python train.py --dataset="capsule endoscopy frames (Kvasir-Capsule)" --train_examples=42238 --norm="batchnorm" --stem="single" --widths=[80, 128, 240] --learning_rate=0.0025 --precondition_frequency=10 --merge_dims=false --final_lr_fraction=0
Rows from block 8 of a small image classifier, named by matrix and row number. Rows with one number belong to one channel. Each number is 500 + 40 x the weight over its row's rms, rounded and kept within 0 to 999. All counts start at 0. Numbers have three digits each.
After each channel's rows are labels from the 100 images, of 14976, where the channel reaches its highest value: "top examples" is what is common among them. Only what is clearly more common there than usual is listed. The data: capsule endoscopy frames (Kvasir-Capsule).
# convs0: first 3x3 conv, stride 2 (model.blocks.8.convs.0.weight, 240x128x3x3, each kernel summed), inputs 0-127
# convs1: second 3x3 conv (model.blocks.8.convs.1.weight, 240x240x3x3, transposed, each kernel summed), outputs 0-119

convs0.138:493534481517545556474448494547554504517437472570521439545405477466444508470458453462478534514505453529452439496502493512470483492535556477425585490516580516474486451493546512540487451432467574547424466485514478458497488528456503435522514494549519442509503467529524522582470466491528494493499546468457534465430460482477564552518435491544559518430455460458401467532487503504501514477457
convs1.138:453476506491477496486485547499503499469515497539451475481542481487489447453421529419484511486548559449511495467510543583438564552511468459479503476535425501516440532523548530489466538529463534534439473482440457505528515430500538478477503531536415445485483557538419546529550444433429505499562491555546471518582563524510558492509535470437583533570557501523445483
top examples: finding: angiectasia; finding: pylorus

convs0.206:522513442448421421504463481474498484517474529536504451463456435543503465448549445524513455504461527502544588516498492539508523461491497545564454430517507492401418510536467387569490528512521481453537523512508506456474506504475473492523512545474471598539513562480485518517470549484581477491481499474528547500510548534457472506483503496503514456582449538521519412458530541570459536494559
convs1.206:521482500478520518460499506483508479527501529484494594555557468529570463476471447524570524502493496497485523463517508507482472458484496521603482489494503403471542514381433546498486515511497484448508474517542478477496570543558471430561473531541414503478539504446407518509557484578450526513567533517515505517484478458526408506520421483443454536547523497578496472
top examples: finding: pylorus

convs0.216:486516516522455527514430467440487542558525458449440558463492511474489476511526501490468550485454463518451533556638526509528451449585522480462531539482503542600485552466447539502480530500497500473505537501440482463517464616490507481500445470464447501487463494513507509530509496470496430419516499463551493442450481495474461528606497490488426497436525528478533467483512547551469547549513
convs1.216:513504506520579558502489429536529501517523514497557555496448539501459591477470484581492612517519535515580464519470565531592507435471520500480552498480432555471469519545525553522434486550536550482487541545524520504494533579492465517554449597490506469538468473492512545478508468541513516551455500507486509487519482483526495481517473530531515471507508478548485461
top examples: finding: ileocecal valve

convs0.187:415459506501552431513439477417469528567484500465465596580435481520522489460512499540512553494489467464476490492487470530556460490538563625532488501523541500512475467489541494473497499523489510521447460476549576431537578483525541480507545484483459463448468515539518534508546492464483511508499584473525563485429456530523544539473477507500475422469492459446550525483455536481489423535445
convs1.187:516512524510514510505412548461458438535547467529576517578513514553530434521446525534447527513544418448582528500482515463399603603489478465472520521488476508467464487472453508510498520521545550549587464449595482525539428518427515545459557551530519526528506466516521504510550522506514515447486562540539494453474536539546504452572492479496514439522479493441540415
top examples: finding: pylorus

convs0.213:560436484403526415554424479511430573408496469526428482502474535530538532544514488486430477536485558462517491504457460514487496503421546504497554576497529411483548495459557490480511559491505541479463463492543486522582456499427518540479485524482432559517538449470537493466524452507497504501500479494435455486465575489468487533450529532514546501490459479550531537527551531457475448503511
convs1.213:492454514500532516505491526543529572513519433519499446535481542482413499550449446509431472442454527457463482522490501582526506497516514504500486552509522499554473504551497410483497534520474519449472549593438490513551556471430429527497479548565534513553488475474461430491479486418507496506524573521505559553453577538507501584530445541463549506491491499475404466
top examples: finding: angiectasia

convs0.226:482446516544532506469504474553370485501438517470499459542447520506577490560557480477480515479475480464450468529478491448451452521488555530498490485479514523572544514519556508432533552470482510497491468555486436554534539527512497523530476483516439509479561490420510477525475490553495540439422483512461443451508510497536573478527508540466518559528419489599520520622488474521472457456491
convs1.226:510513444488510583533571521550568441528515460402501449609470549439484479485451450498471494548458561537447501600520509531508453498492530471539490553464468487531471423529492616482490482434433494566444502494547520475490514468571477537459488480485466445409589493498450471501497491448492471521463491529428519505484530482551482590547459506476478546578438551474504459
top examples: finding: angiectasia

convs0.156:424447502486509537473562456470581479478467498495450447463508508538542506532476505514490497429554504469465576513504509501416537496480505448505573554490487461464474500399511447487481536526491445533475464452447552498504479453424528480502496472554527533520519513498449554568569512568455491461428559515503547478498549479479513513481539458474466441467448501622531476520570503539480442495552
convs1.156:516524476551465517511511446442528470515515546498491537515521444568574525544431546536511497468587449536552509493487558578457555537483546487387477467510514469523569533480454556472557556575418460533449520452538464560506460552484480467476535455512493452529503500548531513488524547513503474466513500487473495481532470552489447505476555486540460498475510545497466540
top examples: finding: blood fresh

convs0.188:532499525483470442520460516465573512507419581496503507530531456545489526524578506533506517508490502489574468461458515569546514452487433459458506563499527524451527523513481493489498506528495472467518526563456541419444503542551479530507456542476545539521449484454546447529520494450522563560507457492505459458467480415536524512474476508562446323526546485456510540506491510455519501450512
convs1.188:560374519491497483596460482546446528551540486541484491552453470453505483559574482508421482542520517523523448546416530417457471503559503503465502519461513506426486511482540468520505508512499469528502506503504532526608503507561486461423511492489486485517551445471479457441503533537464478585500562530558457518452452592541526455489534496498490454522557548500529511
top examples: finding: pylorus

convs0.121:480481553450481473494512458462462502480517520428537507489448468494552533452564553557592535487446514455527527541493423504496560587553459524572435500531478497568484503431447580512556529506526467551500535508503497515542534486587479497560507495493499537548472486529457518465588536476496522501507576447508545491530474402487477486474550452500508468507510479464555546460522562441472478464452
convs1.121:511432530579528504538423510527465582516467437502447499582468461482478486411496490496496517488548546500462522529519494542443496495461422576505503510446464465459478570489495442444491510492499509507488494478486492520486502520454530531577562512538444487522548501478456462545448452551502498488459479476483507530533549505505509415439580577475472405532442503515550508
top examples: finding: blood fresh

convs0.176:522450530499534459475606484468507527466566502475523445492513474438452494525482471556504482468496527541525522456494490570604524472444541465441520480478476495460479517506501514482523495466501487485500452520520500381535378497555512495464516510479496589485516442472566588609607505498527462476440480479488462469530512532493476504543536459536448439528449492479501545518515509489470546509529
convs1.176:507473492477517559465447506479461431520466525511439492511398460508532459511525543533520599484514527486466511547429482535544419469524463530519502491528485473513508523425496507534526423523462485447488492475445459525391499518512464507524405491509476504574535524460494504416458488511568505546464501544515507439487535574498569477422433503467588490524491474524473418
top examples: finding: pylorus

convs0.99:551469495583541511530477474499505436501469504460482593513459519502510560557488573478469488469473449484464532521481447510515463434515507417448462472445507468441498444422490454486503490442483507507468460534564570521505505450439474481528468470478540554561486432483473577529526500514520538519486533483466496447599464414549420557565481517584490516482506488534524496491514517568481505476451
convs1.99:507524498399499425454545598489504514559476447521462483514454530516491498539493544451528535479493483511471430520425479462447546587558515494485494476517522550461547473503503468497481566426521466458456475441588453513496491445515465570511554514459496506495529487533522475453541492497475502565491516495522473580524498520471485448492479446501580520450528488453500542
top examples: finding: ileocecal valve

convs0.10:443467516513503506394432566551407530464517462506488539501493490526491515487487478473544485465531444513535477493483488535530449477433539432430535472484536486477469530475485478527546471487501391543532467504537525515463443504594561550443459576496560507485507455533553414522570454524463469505600531442541504509465523413502530450493504541501463471470478548517497513535532511500506481462526
convs1.10:492501513507509486518538426513455457562488484599529501480498435497545463522444534520504549507519504520520544504482485540530488606544526518503531554471556429505517564520528529545493546454484476477512438465568519544488432367469523588542527475508477501440528562514482562541489454523579504548509455514456527531534549558424524445527537510549583430517532502464572548
top examples: finding: pylorus

convs0.201:457524500516539511447481499496442526547551490508525441494494477567494448459471488584520461546502541499512604576463564565498482452466542497510475471491547536468511483542481472544480461477466491473565480470471540495560553376474476490546470489544486481461461533538494597485545524469483507553429588478514538486482542440525531540501429552499436449524553467524542546455508509488515448548503
convs1.201:510502496482500504527432544520538484511535519522451537470511545473554520539505501511495440498510479470454548494502485485449505508518470531566489566564477500462480474557531522444597528503482512526557431457480506410489534481594459559490619535475540505618514480483401496527553546483498507489509479489525446477492491460507490460498476483517568524481464586578561431
top examples: finding: pylorus

convs0.148:573476422545490544454559498515502458462520500477442559559523516487537553534549498517525427462480502534466495536511533514489468523495517524505408490477508464513435469540534513599443462489465446473530484438430548426482568512441505487514466463489475511461502516588536430541491523486495477469515500500487540513555543461560580544465444439452597529502545507489492557490535491562527444474505
convs1.148:509519595502529557519464560596538508517491445569578555577505473553537516513445463514521521518402414520478520489486581548489547534462432524521531508499469500522454465485512472468549447514474508546522482470441467435489576513501548473568586507482519523561504507433439536549485439525453495477503470546484450465519515386500454441487510546493519520500540522498430522
top examples: finding: pylorus

convs0.20:454475481521448556451443496444481483476521452489548437497507500552526514491552472466528546470528539465492522542542577529461506449511531481476436458511494508608503589560505565502487482511449532537473508469432453539459559490489484535526541515478551568430517470465482556495458539551481466520477446569565488468525465502465489497509552559523432547514464419470426549457523560507513552544518
convs1.20:471471506489596488508466503507485467513536545534506582507442537509451444483497577539517405517540531532472475525484527501551469481509542536544481490461455491462517535528462500539601498521458416480551527443496407426462510507633541489519486454529488546485455492526475523511517450477504472532477454549511487485461504561484452545480513501450481475400549562499460463
top examples: finding: ileocecal valve

convs0.68:474558487478525445482516529493503529522514534487562531489492558521545510526492550502518484523456529560568541441463497514517534543567514558433513476419571449462533510504432506506568465478491483554518523495542496502549482484457490453529491476504491505454472462549498579578504516488485486544477495500418534498558566491429495565447523488478472482428544500557414450416581494561549429524455
convs1.68:496522454525472556545578455549530497546550477517520476468489497534569469564470546490521417449522533492490496520601480474516520519476454463542471488499531536523490525483444500547512491404495453539441407485492443436508497458474523529555557548528563458481511521452495481485430520529533520516439480457461448510443501436452533511533533455489506495493452497467466571
top examples: finding: pylorus; finding: blood fresh

convs0.100:550498460462476559536435537465494521543502446594465502501546537448517485551466489527568471472433478477513472463469513525467508516553525523475506497484520473470576458431439480585556471451522515542453556462471422477416479515468453450474457519514478527479539454497508496589545464431478495418430504516440458466527518466456475512495521520481548441543526535465555558555480539541475486471459
convs1.100:521516555582474483547483556485479496501435521448535474513474469517528571498489472437513425469515567468466457516475541460536525515492566524526526489564531510515509458441493442591520423481518463496484436439422507519495468483534495496482538524449504498522450487504510490619475460534450525553472500486507523511524437521500487513486461499442489580501461511450502468
top examples: finding: ulcer; finding: reduced mucosal view

convs0.234:526481516611488439544511480498612508460429527528471484525478482476452522479478523515448441516457478463490424463492457520484464413511513497466491473430462548523459475536503522591521486488559516524489491434477472524490528530543486433538534487598426541437504492541448444505523454470502582548535488508522498528451470493483459572544459521430524436552528561485450505464526497509475499492522
convs1.234:503577416511534522575489495445460513426453509434497438576501521391485487478497459497500438454547458456498472525408515529439568502525541474507500526436451473488506492508461471466504470528484502567468525578571485472518468561473462499513445435443553542464425447553487558456487538562476462504460455510468541482393453493489478486459537505503487514483482536554496520
top examples: finding: reduced mucosal view

convs0.67:457474537478532461473607508494491531482519466548598481563462615565509494581546537513485524487458476445530530467491514502522506481485408529483478441460455482486504498508455441481453515463503482464510459451459511477428536483507568423469545488465462471553498481550539568583472498504452508466470514537539491514465459495501475501466555540585545470539495482503535538520505550485521412447460
convs1.67:479423521488478486522510491480525524408523499481487550423565518492492510503450493535486489451543434475520412440560440550468484474468512583485522501544466478498476486517478524469482517472543457477490510462437480533477459439518466509486470450528511451537561436526466602571518490496480528443474493531542485478523514479464516540396527484502496514467464519462488415
top examples: finding: blood fresh

convs0.27:542468506494485545506466462597472456563484499519526547519469471408467421503528465544469518489567529370489466539446512511525457458560507507471569469493449487559513536510522465495536511513436505476445426500501499442460504470520535570509483509562515514478518502504541526473458511519472429509488552520491499490537483539578536473443478467497475461525602550449499492515476484371519533520485
convs1.27:536550495433458563518532461558529487595509526476477541560512466560517464497508473596429475561449452477471508491571499515486447461481563429491496530599459476576517471466503461517526490534554465512524528481522541530408449485463447553554481560482467481528459495496471424460501471436516548543517522574468508516535555454476474512448523550455517443533545491470481483
top examples: finding: foreign body

convs0.107:537510480453415493463480446524457518464443493440541485470463533553496514472503492486565462478485460557505439509528462518495505515480562496471425607566481483473471522479516475534585499469513509453504459488348487461476489479516501571547437475487524530460504481519436486434507531474554545464521460546536462538513457543430536496487504485473492506487484486504573479423583539548541505489561
convs1.107:462441466542568495503539533559496481453555474568555566476466477466407452503514545435514512512517541413444480494505514454498431487534496513521491497533481467442499615497498481521458538493418488488436549517470505568516477546497479532446565471498475530533535535413484501459535514557491566531536470487510568531516459524438539497511568448514473469468535487539512553
top examples: finding: ileocecal valve

convs0.108:517615476502528489527484471505470550511532511552444468531459552460479478491495483534443493466492504512496494463471526511453458424546563529486501473525584515474461485499487519470506514532499567530513436520412473466521575470560492593493505486513516571471521453558511534544498497433458486483496448549468413478482512601458442522475516456582456455490467448508512564439416533463472484494515
convs1.108:477508443467513545545479477536551549485479488442556490489497480476470468528422496562534468511534478539472459506508445574486394505464492533636416509484502394466517526523516513493467510521472438509444535433474506521429480529531559522412429521590512502536538514453525510503568447586483484470500467530494464470487497511495537563495511506478485512473467536496452510
top examples: finding: angiectasia

convs0.2:470430466497550445489482457530513480455506536533522484479538466493491490460492512534523425528481486507465516481491438484472505432509408501508460449571463566483491494474405468522495507472576514537497419479488537486464447472499462435569484534507455516473455474512542559572541486397570421496470531499472488500541497465552500445572434492546436480458497471554550553518528479481495548475423
convs1.2:525464510499535484517511459463499523573483583464559495523510483514496480457544406493534443516485465487530520542561475406453476444554577553501486545581537549507452487567579536517541474502501481429487528485475440523506567451511478537536481514479504493430485453445478485426527457498471500572543454507585557554522530536493560525515569535510508497466594436481465539
top examples: finding: lymphangiectasia

convs0.14:518500482477516493426464547511499516460483542456489490415540479485512463446516488475571448546466448463491534495469478472515485410515483469621499412548536537506459557568465454495467544541527562442510438508468488492466446481481487515556516529482501497510470480541486502539482471474554466494535504445514496542520441481464487521414530548543462482518517534610504492492544489425415482548586
convs1.14:578538522481483447475450526505516538487476487484515532486452498470439504422537449491522489514472507517519450533487482471426495494520459533510523463561485543499587477481504445494525490497496484539509479545475491502500513496507455538449485494465434469476600509540503532451505475512409488454463474529464504511534527551488495465589517511431460490451568495460430544
top examples: finding: reduced mucosal view

convs0.128:470528488406543471480468500458479502468462508519475533419491555442481525494568469533512540513510486511459573520505522490579542518537511497509559513458467520520517552520470502506507551553496547450434555513527458479448538467538505542520541503548551496437509522501551557555520518492519509387500536473435468444438546537598519514475501443471480417555505527590498464491476421463475474562472
convs1.128:504549468518565499503416506510490490483486483465472496545502459446533544586534563544486436492529490493511520429502526502503515420508524555511478491508539447500584508486522516417487539531444532486476440433486517631494521503502491483517480544424525497499431479553546484490466486458560514460532464509492496499486460497576472571503509493476509509456536501546533499
top examples: finding: blood fresh; finding: ulcer

convs0.6:572534471516585466509468479448532445530507526430474487476461518502504449475470425592354483463485500491542498561504427456460470535485421458504486424445527472443466474496531473502487489507486519553499531530481540527478501528502517507448483528527489578588460416512465529522465512480451484420541476479520487519448504512520427526482532511534543525482507502429515519580549491541465494519484
convs1.6:560494496478463546540529481486537545490496519547484518427530492481520464529500506483532497527523459468530531558436521459391498494513555475528541574474512453511482551507483568445527507553481470565470509480595460511505487587529449514547487555523557503549506502511543533515505455428423557479533533501472529472557416493440500454569494526549470508496457495579492517
top examples: finding: ulcer; finding: ileocecal valve

convs0.35:466474476545439421563502481533489490454465442513520501503516499506575462478482456481541462523546548495510455549602525557500543507493518435522471521531462470465538448436535492532474438515500529504500467456533483454449548497468382466555397450480456494501462572515398487438626460524495542506531478471495531501508526513479495500492463547508501519513525542445506461543507456494459543505527
convs1.35:505498556467482558529446620518557588486511548488556565476524557566518473490580457515430528484513526443479472517550524513510503516520570531511484478467495499485494521567529528493456500489560463467484457605545453513543440471472598525496486557596533488494453588513534507437468470512522500456503475461469593493483472478562456580551480489528484501499471506484514512
top examples: finding: blood fresh

convs0.151:491513484502473488478532484570465499536513431505505593498444515482504424457446550497494578498493498494492438509529557433594538510462473508571419605491544533482540554552514553509490496520454443462455582542507456417496500524475516464512455510441494455484496386539543524530470475424472435466501511505456542518488504523510477498509468483480524565478483500470469503440431473501479517456480
convs1.151:530519527558487497558531557439501491534506542517498485552482497468449576555653431550502530532502453463568491482525496449560475570447545546453534484507527479478525423451487519520464485512501605454560445512486471463458476468471489494490473461431464553485504501478525568497471496460506459513510496470582499446533530523480526425574507528527501494503444442537510513
top examples: finding: lymphangiectasia

convs0.160:493453455489482486500512496550542515426472489481499515476481502509530468448567503446419572575412507450566446497555545525461464447461445489479437510490535516480455543492519443402447552470495484521432465517516541477487511493503529576540406528486552487490559476535519547412577489502502560519518485463547516534487563531485506464535435538453548438501519535491532478524529476494470450513461
convs1.160:496476508460455543535522516539528551450510567491532489485497451461469473526468513527501427534481458487583497486472409515529515531535478509508439491499489511525464456492509544420487488386510513503495482597490515511486507508456508534451481453522472604475486471496572532541483513491441464492548460474468556463533481500511451472559524520529559529417484496487543541
top examples: finding: pylorus

convs0.122:499424445519493490460569517554558497501567552535507521541496483456477495515587458520511600496522557553485487547532471497473523460453471473474485534443530491475555406504447473575546526517504526575446474500534555457469532478496557467487528504554481467510527456483513522523498519502474521518459482466500424515473454522475468441486478557517465416442525390436480598481495489479455509474549
convs1.122:476581499502500574506514429525430482559476571421523489540531546458481548446429502472511501466546495466581527509445530487465517512472442579466515436543528478537572505479571452486526503545502543524497466553447534501509477560544526490490447465464497440531506543478483471534499535543526617566500466549490441567571516518503498538481433560482517532527524472464504481
top examples: finding: foreign body; finding: lymphangiectasia

convs0.90:438466490434491560502460476446506502565482462480482444543504431504535505499515446463527485488510603530538418469520510455449564465475459444506541515603499425484531522549533446547514488484478494522533542490473498457554505490464493528545584501459496452466517428464573447537490482561499541479505486536459558505515464540575520529567488580463559555487491500513496538479535513558519524470435
convs1.90:494479526526541492457513518447495473540538502468453484471526490511540465527524464448530450468478511486423507500552499466494504545605485538566555488426475483431508552508510557469570482531489474530566443564550484490547476437497465464513476540488466486438389544472438499522431444574489465549549541492472487469527374417420547541462486554510511586513475523543531471
top examples: finding: ileocecal valve

convs0.227:531598475456444490531514570496428429511432517488554516523411525435500518533472486490539420499552482540436486576426521537464456445554484478566540575452478502499472442468456576539533504423504484515462500512478487441460516470504459522435515517503514535453492582469482533522468512498437533530474490463447472513521518557495500501532488500469451413567501533527521493541511446536514499474516
convs1.227:464465519478420461535536447537467555528469475553531477549520406492480476519528487548494566517400528532487516588534472509470506526461497509455529446487513548592519496480619460456455547496504503551484525493559476539497461454507479534495497468458543514494472490464563415522482543517514520554510503495547519561481512448451463500545538489491536547424506483578470576
top examples: finding: blood fresh

convs0.154:516556548481439457542445538492519517438542500474539531486588499465498525519470490452548524477498479453511463435560538536478527589496477466519425471475458502493469528518528503494522508489508486504490521472497547406559497480500471457575429505507538448452491518508499558508582430495442467508472573427505552435493423493489541526539537539492533431538536577440594525530479485527468494540458
convs1.154:481522591527465546577513487494502524435433452469580482404421507500463556431452520383469534516458462535475464535463525435522539539552565446473539502471533472498497478526463469519473433501505560534619531529488529546533472494550497540455490506545452494465492469514486500497568461554520478525473544445486571507519473550513506531450505561534502582536465463466528491
top examples: finding: blood fresh

convs0.29:513546509456518546523496462526547496521560538566472432443523602427463535516555545380503485490470590431536571515566499481446497510574503554452489536501504482462457519497445501471474557491444521490557511498524513499554429538514472483559528466505475474476494485525547479452520404502516488529514502456543535480484495527536529521534455457549456460516511507482546452490472434450535448562474
convs1.29:459506482488492534567525509553535512490483474499570507464497467477509461464540520539558526509517426426509584509508473470588533548509573501491546493439566514560541561613458527520502444499473518457495495485522459577441545501542490574488526513458467542507464566507587481502523530608511561492502483524536543573520515562549500497497513500495456497508490476500563418
top examples: finding: pylorus

convs0.161:542483459421511462478467507508507571460497527499483501484524507535499653537502526486469539485504592496517483486521496573481492515519560503555503497507430475522504481514466538536502473552524522480470466571435489450578535531463423404442528507456576500538469474523432491497562517495520547536509530470487466469550567497437473536418519517517469455444476468408494482492506474530429509509513
convs1.161:536473475455467459517513471486500548483558541530570528466513519490547457606440444494539547485516515517533479493478533485554408448464493440477547526516453495475543529499496492511511518452477439529455490488603496494419525580541579521535528507460482490475585573501472570513538470522467473565473477441452535428523536462456485564460528501490563517492475474473465417
top examples: finding: ulcer

convs0.111:532519518524463485505399489443567507486499525548479530493513475473617512498465462443494502500504470489603436472552506536480472490524436431582474448495447501526499538482496514442507466491555485479501521445557545532462482534482494435539469473485482495500509556409533550593512474451551487547440525503505464506538461508527529521452533554550442479586478479517506530468476503500505525467386
convs1.111:453493587516460492505456528472536489530555445504444460519492533431490575442536422437479514522537507467521470502424479470532476442495533647543426585480505482509487465450466483518503511531473528543525481570539553463491483515488563482528493439456442472494563447485487412503517499478491573542547494476527474500450514497568520477545501508476461514529486434490467560
top examples: finding: foreign body

convs0.132:501500493612451478481442491480457540574461488599561502484492546538436488538438482474449468581476492431522470508466509485444504549490497471492481578441529461480473452431513532487525444545473523555457505497439496492466488518560567488488457507470506526472495527500493547499444436441517458532509502485518452480503528450476472543525501516498511418480490518496618510552433541485530461594489
convs1.132:552559469477509496442572530430456411556514527543498517491487509489421487362566472523508509508486519525495478419474512474468505518486478509488448483560475519453519522471517465428491497506527562516487491482445489543494438549562558476424503476538526460501464542480529518544453516445466491519454444464476414484523509534494588520455471498506491565533449520512563504
top examples: finding: blood fresh

convs0.195:500543467500509556488434512486507440525467522572468537464508489461503554515458523464529499530483474487498626490416435544504524575491533485446545553494439446526539467514442509452449480509500566533514520522455498519435514461540518574505545453463469519490545492455485505481496504469510443445497500468457530470484480496601569617549506458452575470467517473550441533514473507530521432503500
convs1.195:448503464451558491441485541461412508530519517508446527513473494488488540482507497429531487468477553441485557513566496462464563493532490429445542456534419495538471470542500494470502511528475484507497479452459474516494595441552482442529526513513544481476462460546509391522507514544475450501518414513502483501466397491552497519485505491515473422512461535496453519
top examples: finding: blood fresh

convs0.236:438552482486497496473480504577464565516477464500485521484506523480513499564460442485510459473531531453456465562530459497524505451480579503573587413526556532465483544507519482501461523493517565482508511489588490507478563429586488479436463495461458475513496512442449540476442547513445472468480440472541414514520580542459514482481505524503563502478455474463477481447428463436428470497516
convs1.236:545581485529488432482550546538475435489481472496474502506480661485554523422526533469531502467588523479564505475511401438423500476540487480464467511523505561464468567560476473531497532530420513503452492491475508517472513469565442544438438425488482453550484460460468462484483549483509525495436485514539527532518446515490493479489540485491572451411532580455464512
top examples: finding: blood fresh