config = dict(
    horizontal_flip=True,
    loss='cross_entropy',
    head_dropout=0.1,
    optimizer='soap',
    shampoo_beta=0.999,
    precondition_frequency=10,
    one_sided=False,
    final_lr_fraction=0,
)
Rows from block 3 of a small image classifier, named by matrix and row number. Rows with one number belong to one channel. Each number is 500 + 40 x the weight over its row's rms, rounded and kept within 0 to 999. All counts start at 0. Numbers have three digits each. After the name is the row's rms in percent of the matrix's.
After each channel's rows are labels from the 100 images, of 14976, where the channel reaches its highest value: "patch colour" is the nearest of a few named colours to the mean colour under the peak; "responds to" is what is common among them. Only what is clearly more common there than usual is listed. The data: capsule endoscopy frames (Kvasir-Capsule). In brackets: how many of the 100, against the usual share in percent.
# convs0: first 3x3 conv (model.blocks.3.convs.0.weight, 80x80x3x3, each kernel summed), inputs 0-79
# convs1: second 3x3 conv (model.blocks.3.convs.1.weight, 80x80x3x3, transposed, each kernel summed), outputs 0-79

convs0.63 097:462520586552441519571519499511458527502470536536485462484488455423445552481444441417514472502409516442469490498587473558455497477401451495431491506529554502500462487510486478473476486541520495451512531456536477461485529507481539530487460542
convs1.63 079:519520468407447547508484469510531493525551495523486511477500503440517508556505582477557520513573553523517483519530535560485482505554513475539487591522446457447538497501486544486538478536508512552452424544521533501554463452442542409504583460
patch colour: orange (36 vs 14.3)
responds to: finding: ileocecal valve (31 vs 8.8)

convs0.54 105:530520511468480492469494500533512463494581509471424505489521429445539502469500510464539507551407526494495525566567461572444504523462495444500523574549539524523431446539540491492492495475529458449460475423544487529527553463489600463519508456
convs1.54 083:536491548517516501504478549510534504485444529508563494542528517498545515495495507505427453519501461435504425506521498501479445539443585505544600412552478488532482498431460508520501516520469535552562508551471426495523488455615466490512545543
patch colour: yellow (48 vs 0.3); pink (33 vs 0.8)
responds to: finding: pylorus (30 vs 3.4)

convs0.13 109:539475540490538506459471475514538477494563500498458481464501447437489483445519517441476502503467466424557545445532595460584543494501458439565495480426430456431437509502447547506484470464512527534542456516465538442478480528535539511450521514
convs1.13 093:442559525533514489515508494533473554498439508443479523444467571586492500493475447588582521480477452497456543506515561575534499486556455561467575497575520515500537498487449442565516483496517501508524505595499525492478531472442523527522481477
patch colour: orange (86 vs 14.3)
responds to: finding: ileocecal valve (35 vs 8.8)

convs0.50 104:524554495483455454499425450500446559503554500490453511480476461444562576574515526493508489535453452467477546396528549486472515434479491467500466577474576526485429552468474490435493505499526509487476534473485515471509437495504467548453563535
convs1.50 093:525413520527430478509518400394481469508517476402443476530516500509486476455494515541482493444535570494502567601556495516524447507520467468450527495548486486497535465484428553519550515520455482492483506500560502455481481497527449500507445470
patch colour: orange (32 vs 14.3)
responds to: finding: ileocecal valve (44 vs 8.8)

convs0.61 093:458457435559514490494483513556457564506530464542490477445510455505506397525544418457483602491488510528522504526500560490452455471456514466512515439475430501516536500470538445468512535396529500492470516497488484536493437577485494556459459498
convs1.61 086:506489474469473511501455503466570525451596445477532464533517580516461533499529564494464478531533542545536526483533436459527545459527459425462475490423481540533518482406495562491551395484537492473481465502504526530536533569470507512504540515
patch colour: orange (48 vs 14.3)
responds to: finding: ileocecal valve (42 vs 8.8)

convs0.45 117:523418511466507458512511492488474520440454465508473529505488467531543538500411460503540467513508446487473485517474514523498544511548547576444479420531461505467567531459515532447524475517499481506431477548558485467434493402465536571412518445
convs1.45 099:515497487504563439471498510490504540529490494495518506552538487483549514559487408556474471492444512514497449478497498429535563506588495532410471492418504486467491534500447472542492525526560512524488495476560484529564546460642522467461486486
patch colour: yellow (59 vs 0.3); pink (31 vs 0.8)
responds to: finding: pylorus (28 vs 3.4)

convs0.6 107:487483464457537523507525521570488554445463475525535500428490469496513581565448559487490472457487563467497506574543540506481508499484484503522455426443459519513428504506478499416498548506537490459491416463565510532498389522497486448440504509
convs1.6 099:482448511570496477475510454536531498540530513553552482535454509477493471524497482491443533500436427464503541475530568486513573458445482518486499531498433476485615465585600488474520515519501480484500492493557470466526425466537433507455444538
patch colour: pink (75 vs 0.8)
responds to: finding: blood fresh (35 vs 0.9)

convs0.62 099:477570505547422466502501468539535503506418471469504502454413532484486530452479517532522446507505503482534426506512533580432540541484542530458474459504517494471490533569435550443468493530482480621469490427573496483552505469480502494499476520
convs1.62 099:534528460484452471457501547556492469483596497575489576536579492477456519466492502460469530456438496502451499501508483455569520486512454564482513514491448492435514507466547526525527442514554501445424498502550448478433554515480499578480459439
patch colour: pink (38 vs 0.8)
responds to: finding: ileocecal valve (42 vs 8.8)

convs0.17 121:463481442576496455501477512519511555542437486554488525499486490424515490513474486460499486502551490584495490489449548548445418460514448516468512467543528513530486479520517509459509456466507504482535455504487557446471569566471375604469498496
convs1.17 094:501462450538495485503508443493552510460563490515430530466495507559464506471540473492485489475474456440573526520488447478494573547429454508557559468471493596454506474431532486458523429515480561405497528469488490537550509548421505475511484473
patch colour: orange (36 vs 14.3); pink (28 vs 0.8)
responds to: finding: ileocecal valve (28 vs 8.8)

convs0.3 110:490448440545457431438504549409497471468446523487509469453501496510506450517465487461485594464448479490545459479542441569527505510535504540508551496443514463482434507524489511457484509547479588468557495556451470517545486513493497485425523583
convs1.3 089:533523451518545534486492565458594478460506473469473518541599514538613500489468461511539505482451464530479478476504524538433513484503456508492502458483473492503462489498473476496461497526467463556558486427661479486470491497503554469471514502
patch colour: black (52 vs 6.4)
responds to: finding: ileocecal valve (30 vs 8.8)

convs0.4 109:543416554540584553407469502442476481523520512546458443530539425502562505568561518498499545492461420564451508468523454472483517476506478441500522538479548534547489496486464484512492526495448492500553473483504542467445452438488466476472480442
convs1.4 097:471532447480427478576464498483531485503482435470459465456519536496546488507567569471518402530502518479537530511489516516474501487527483509438601465454447491496519503553495558425481464484485501509505475533446462502482549499409519603505554458
patch colour: orange (48 vs 14.3)
responds to: finding: ileocecal valve (39 vs 8.8); finding: blood fresh (35 vs 0.9)

convs0.78 107:461492543493457449548526543504549551517491444477492494529533491511437448436523508556478490474513507479495513531527578540503465482512445515483429501493474461551583555559531547456479584510520439449464488508441554568526555452516404467505524514
convs1.78 108:455469450555451522489548410459458471477560478596535472522547513574498539557470519453497522457501517526488505519557483413540527472500519497462523480508557531454486524429458484581485434447465452474498496486501486498579473491517433453538496505
patch colour: orange (38 vs 14.3)
responds to: finding: ileocecal valve (32 vs 8.8); finding: blood fresh (27 vs 0.9)

convs0.55 076:479490488455502497586557576558546479500515431510547471453485454403468541402612477537462533539491466467514493483549419513544512511441529502520472551442413505498443511481507492519483506533486537491442538466519526503464503495506489504517513516
convs1.55 093:502487472517524508470502499507520522473432581515470519517513399513516378536542384449464421536506496454486468476429496510534509540476513526521544476554511464541519498512512502478455458565444573477544547493529452544527547438502507514494496491
patch colour: pink (28 vs 0.8)
responds to: finding: pylorus (36 vs 3.4)

convs0.36 111:510485486489519496549441488484447483503532475464549502562474537512495497443454488537476555437464490543521459503500472470450484511511499532481470436488465539496549465436430599489545500493451422512438495539509463435460488505586573499428569561
convs1.36 094:513518535444540440523597493481574480485551524468473567520519489457521553567520528468497514513496542453519529465551518422491484494483550479479551495495548578503509563543441465464486440528590480583525523529473534516452468474517574532533511510
patch colour: yellow (44 vs 0.3); pink (42 vs 0.8)
responds to: finding: pylorus (46 vs 3.4)

convs0.51 100:430538456507519504478522470516444546512493486533496502524485545494460516474530541455497644509590506509425443525563525521452479472447470468505467456454511500511485513500582551488536504534521548497457468488511485485453626468493495481476568513
convs1.51 108:535467508472586431508507511466557469498489503433502531546464455530444496503424503568498534505532499459506475523466506506476553516552491466510484444490510557553511496539477444394475468427512534421474506442469528498526501602474481478489536584
patch colour: pink (56 vs 0.8); white (43 vs 0)
responds to: finding: lymphangiectasia (26 vs 1.3)

convs0.9 098:556484466477436497465463501562577490494537598513451534515525482460527565464507498461494459502507485512459488463507477483549455531523487536495581475447623547445506542495552545559500457521531482455483503527476565490496498524435475519569536559
convs1.9 104:523497483546613456512475467469529502508519475502468525508524419542558497462468425525516551499496449417562509523490526461469489496524539473480468509526423508554463391551401491472499452571500553517506554441516452516469483496517506478502512507
patch colour: black (56 vs 6.4)
responds to: finding: pylorus (34 vs 3.4)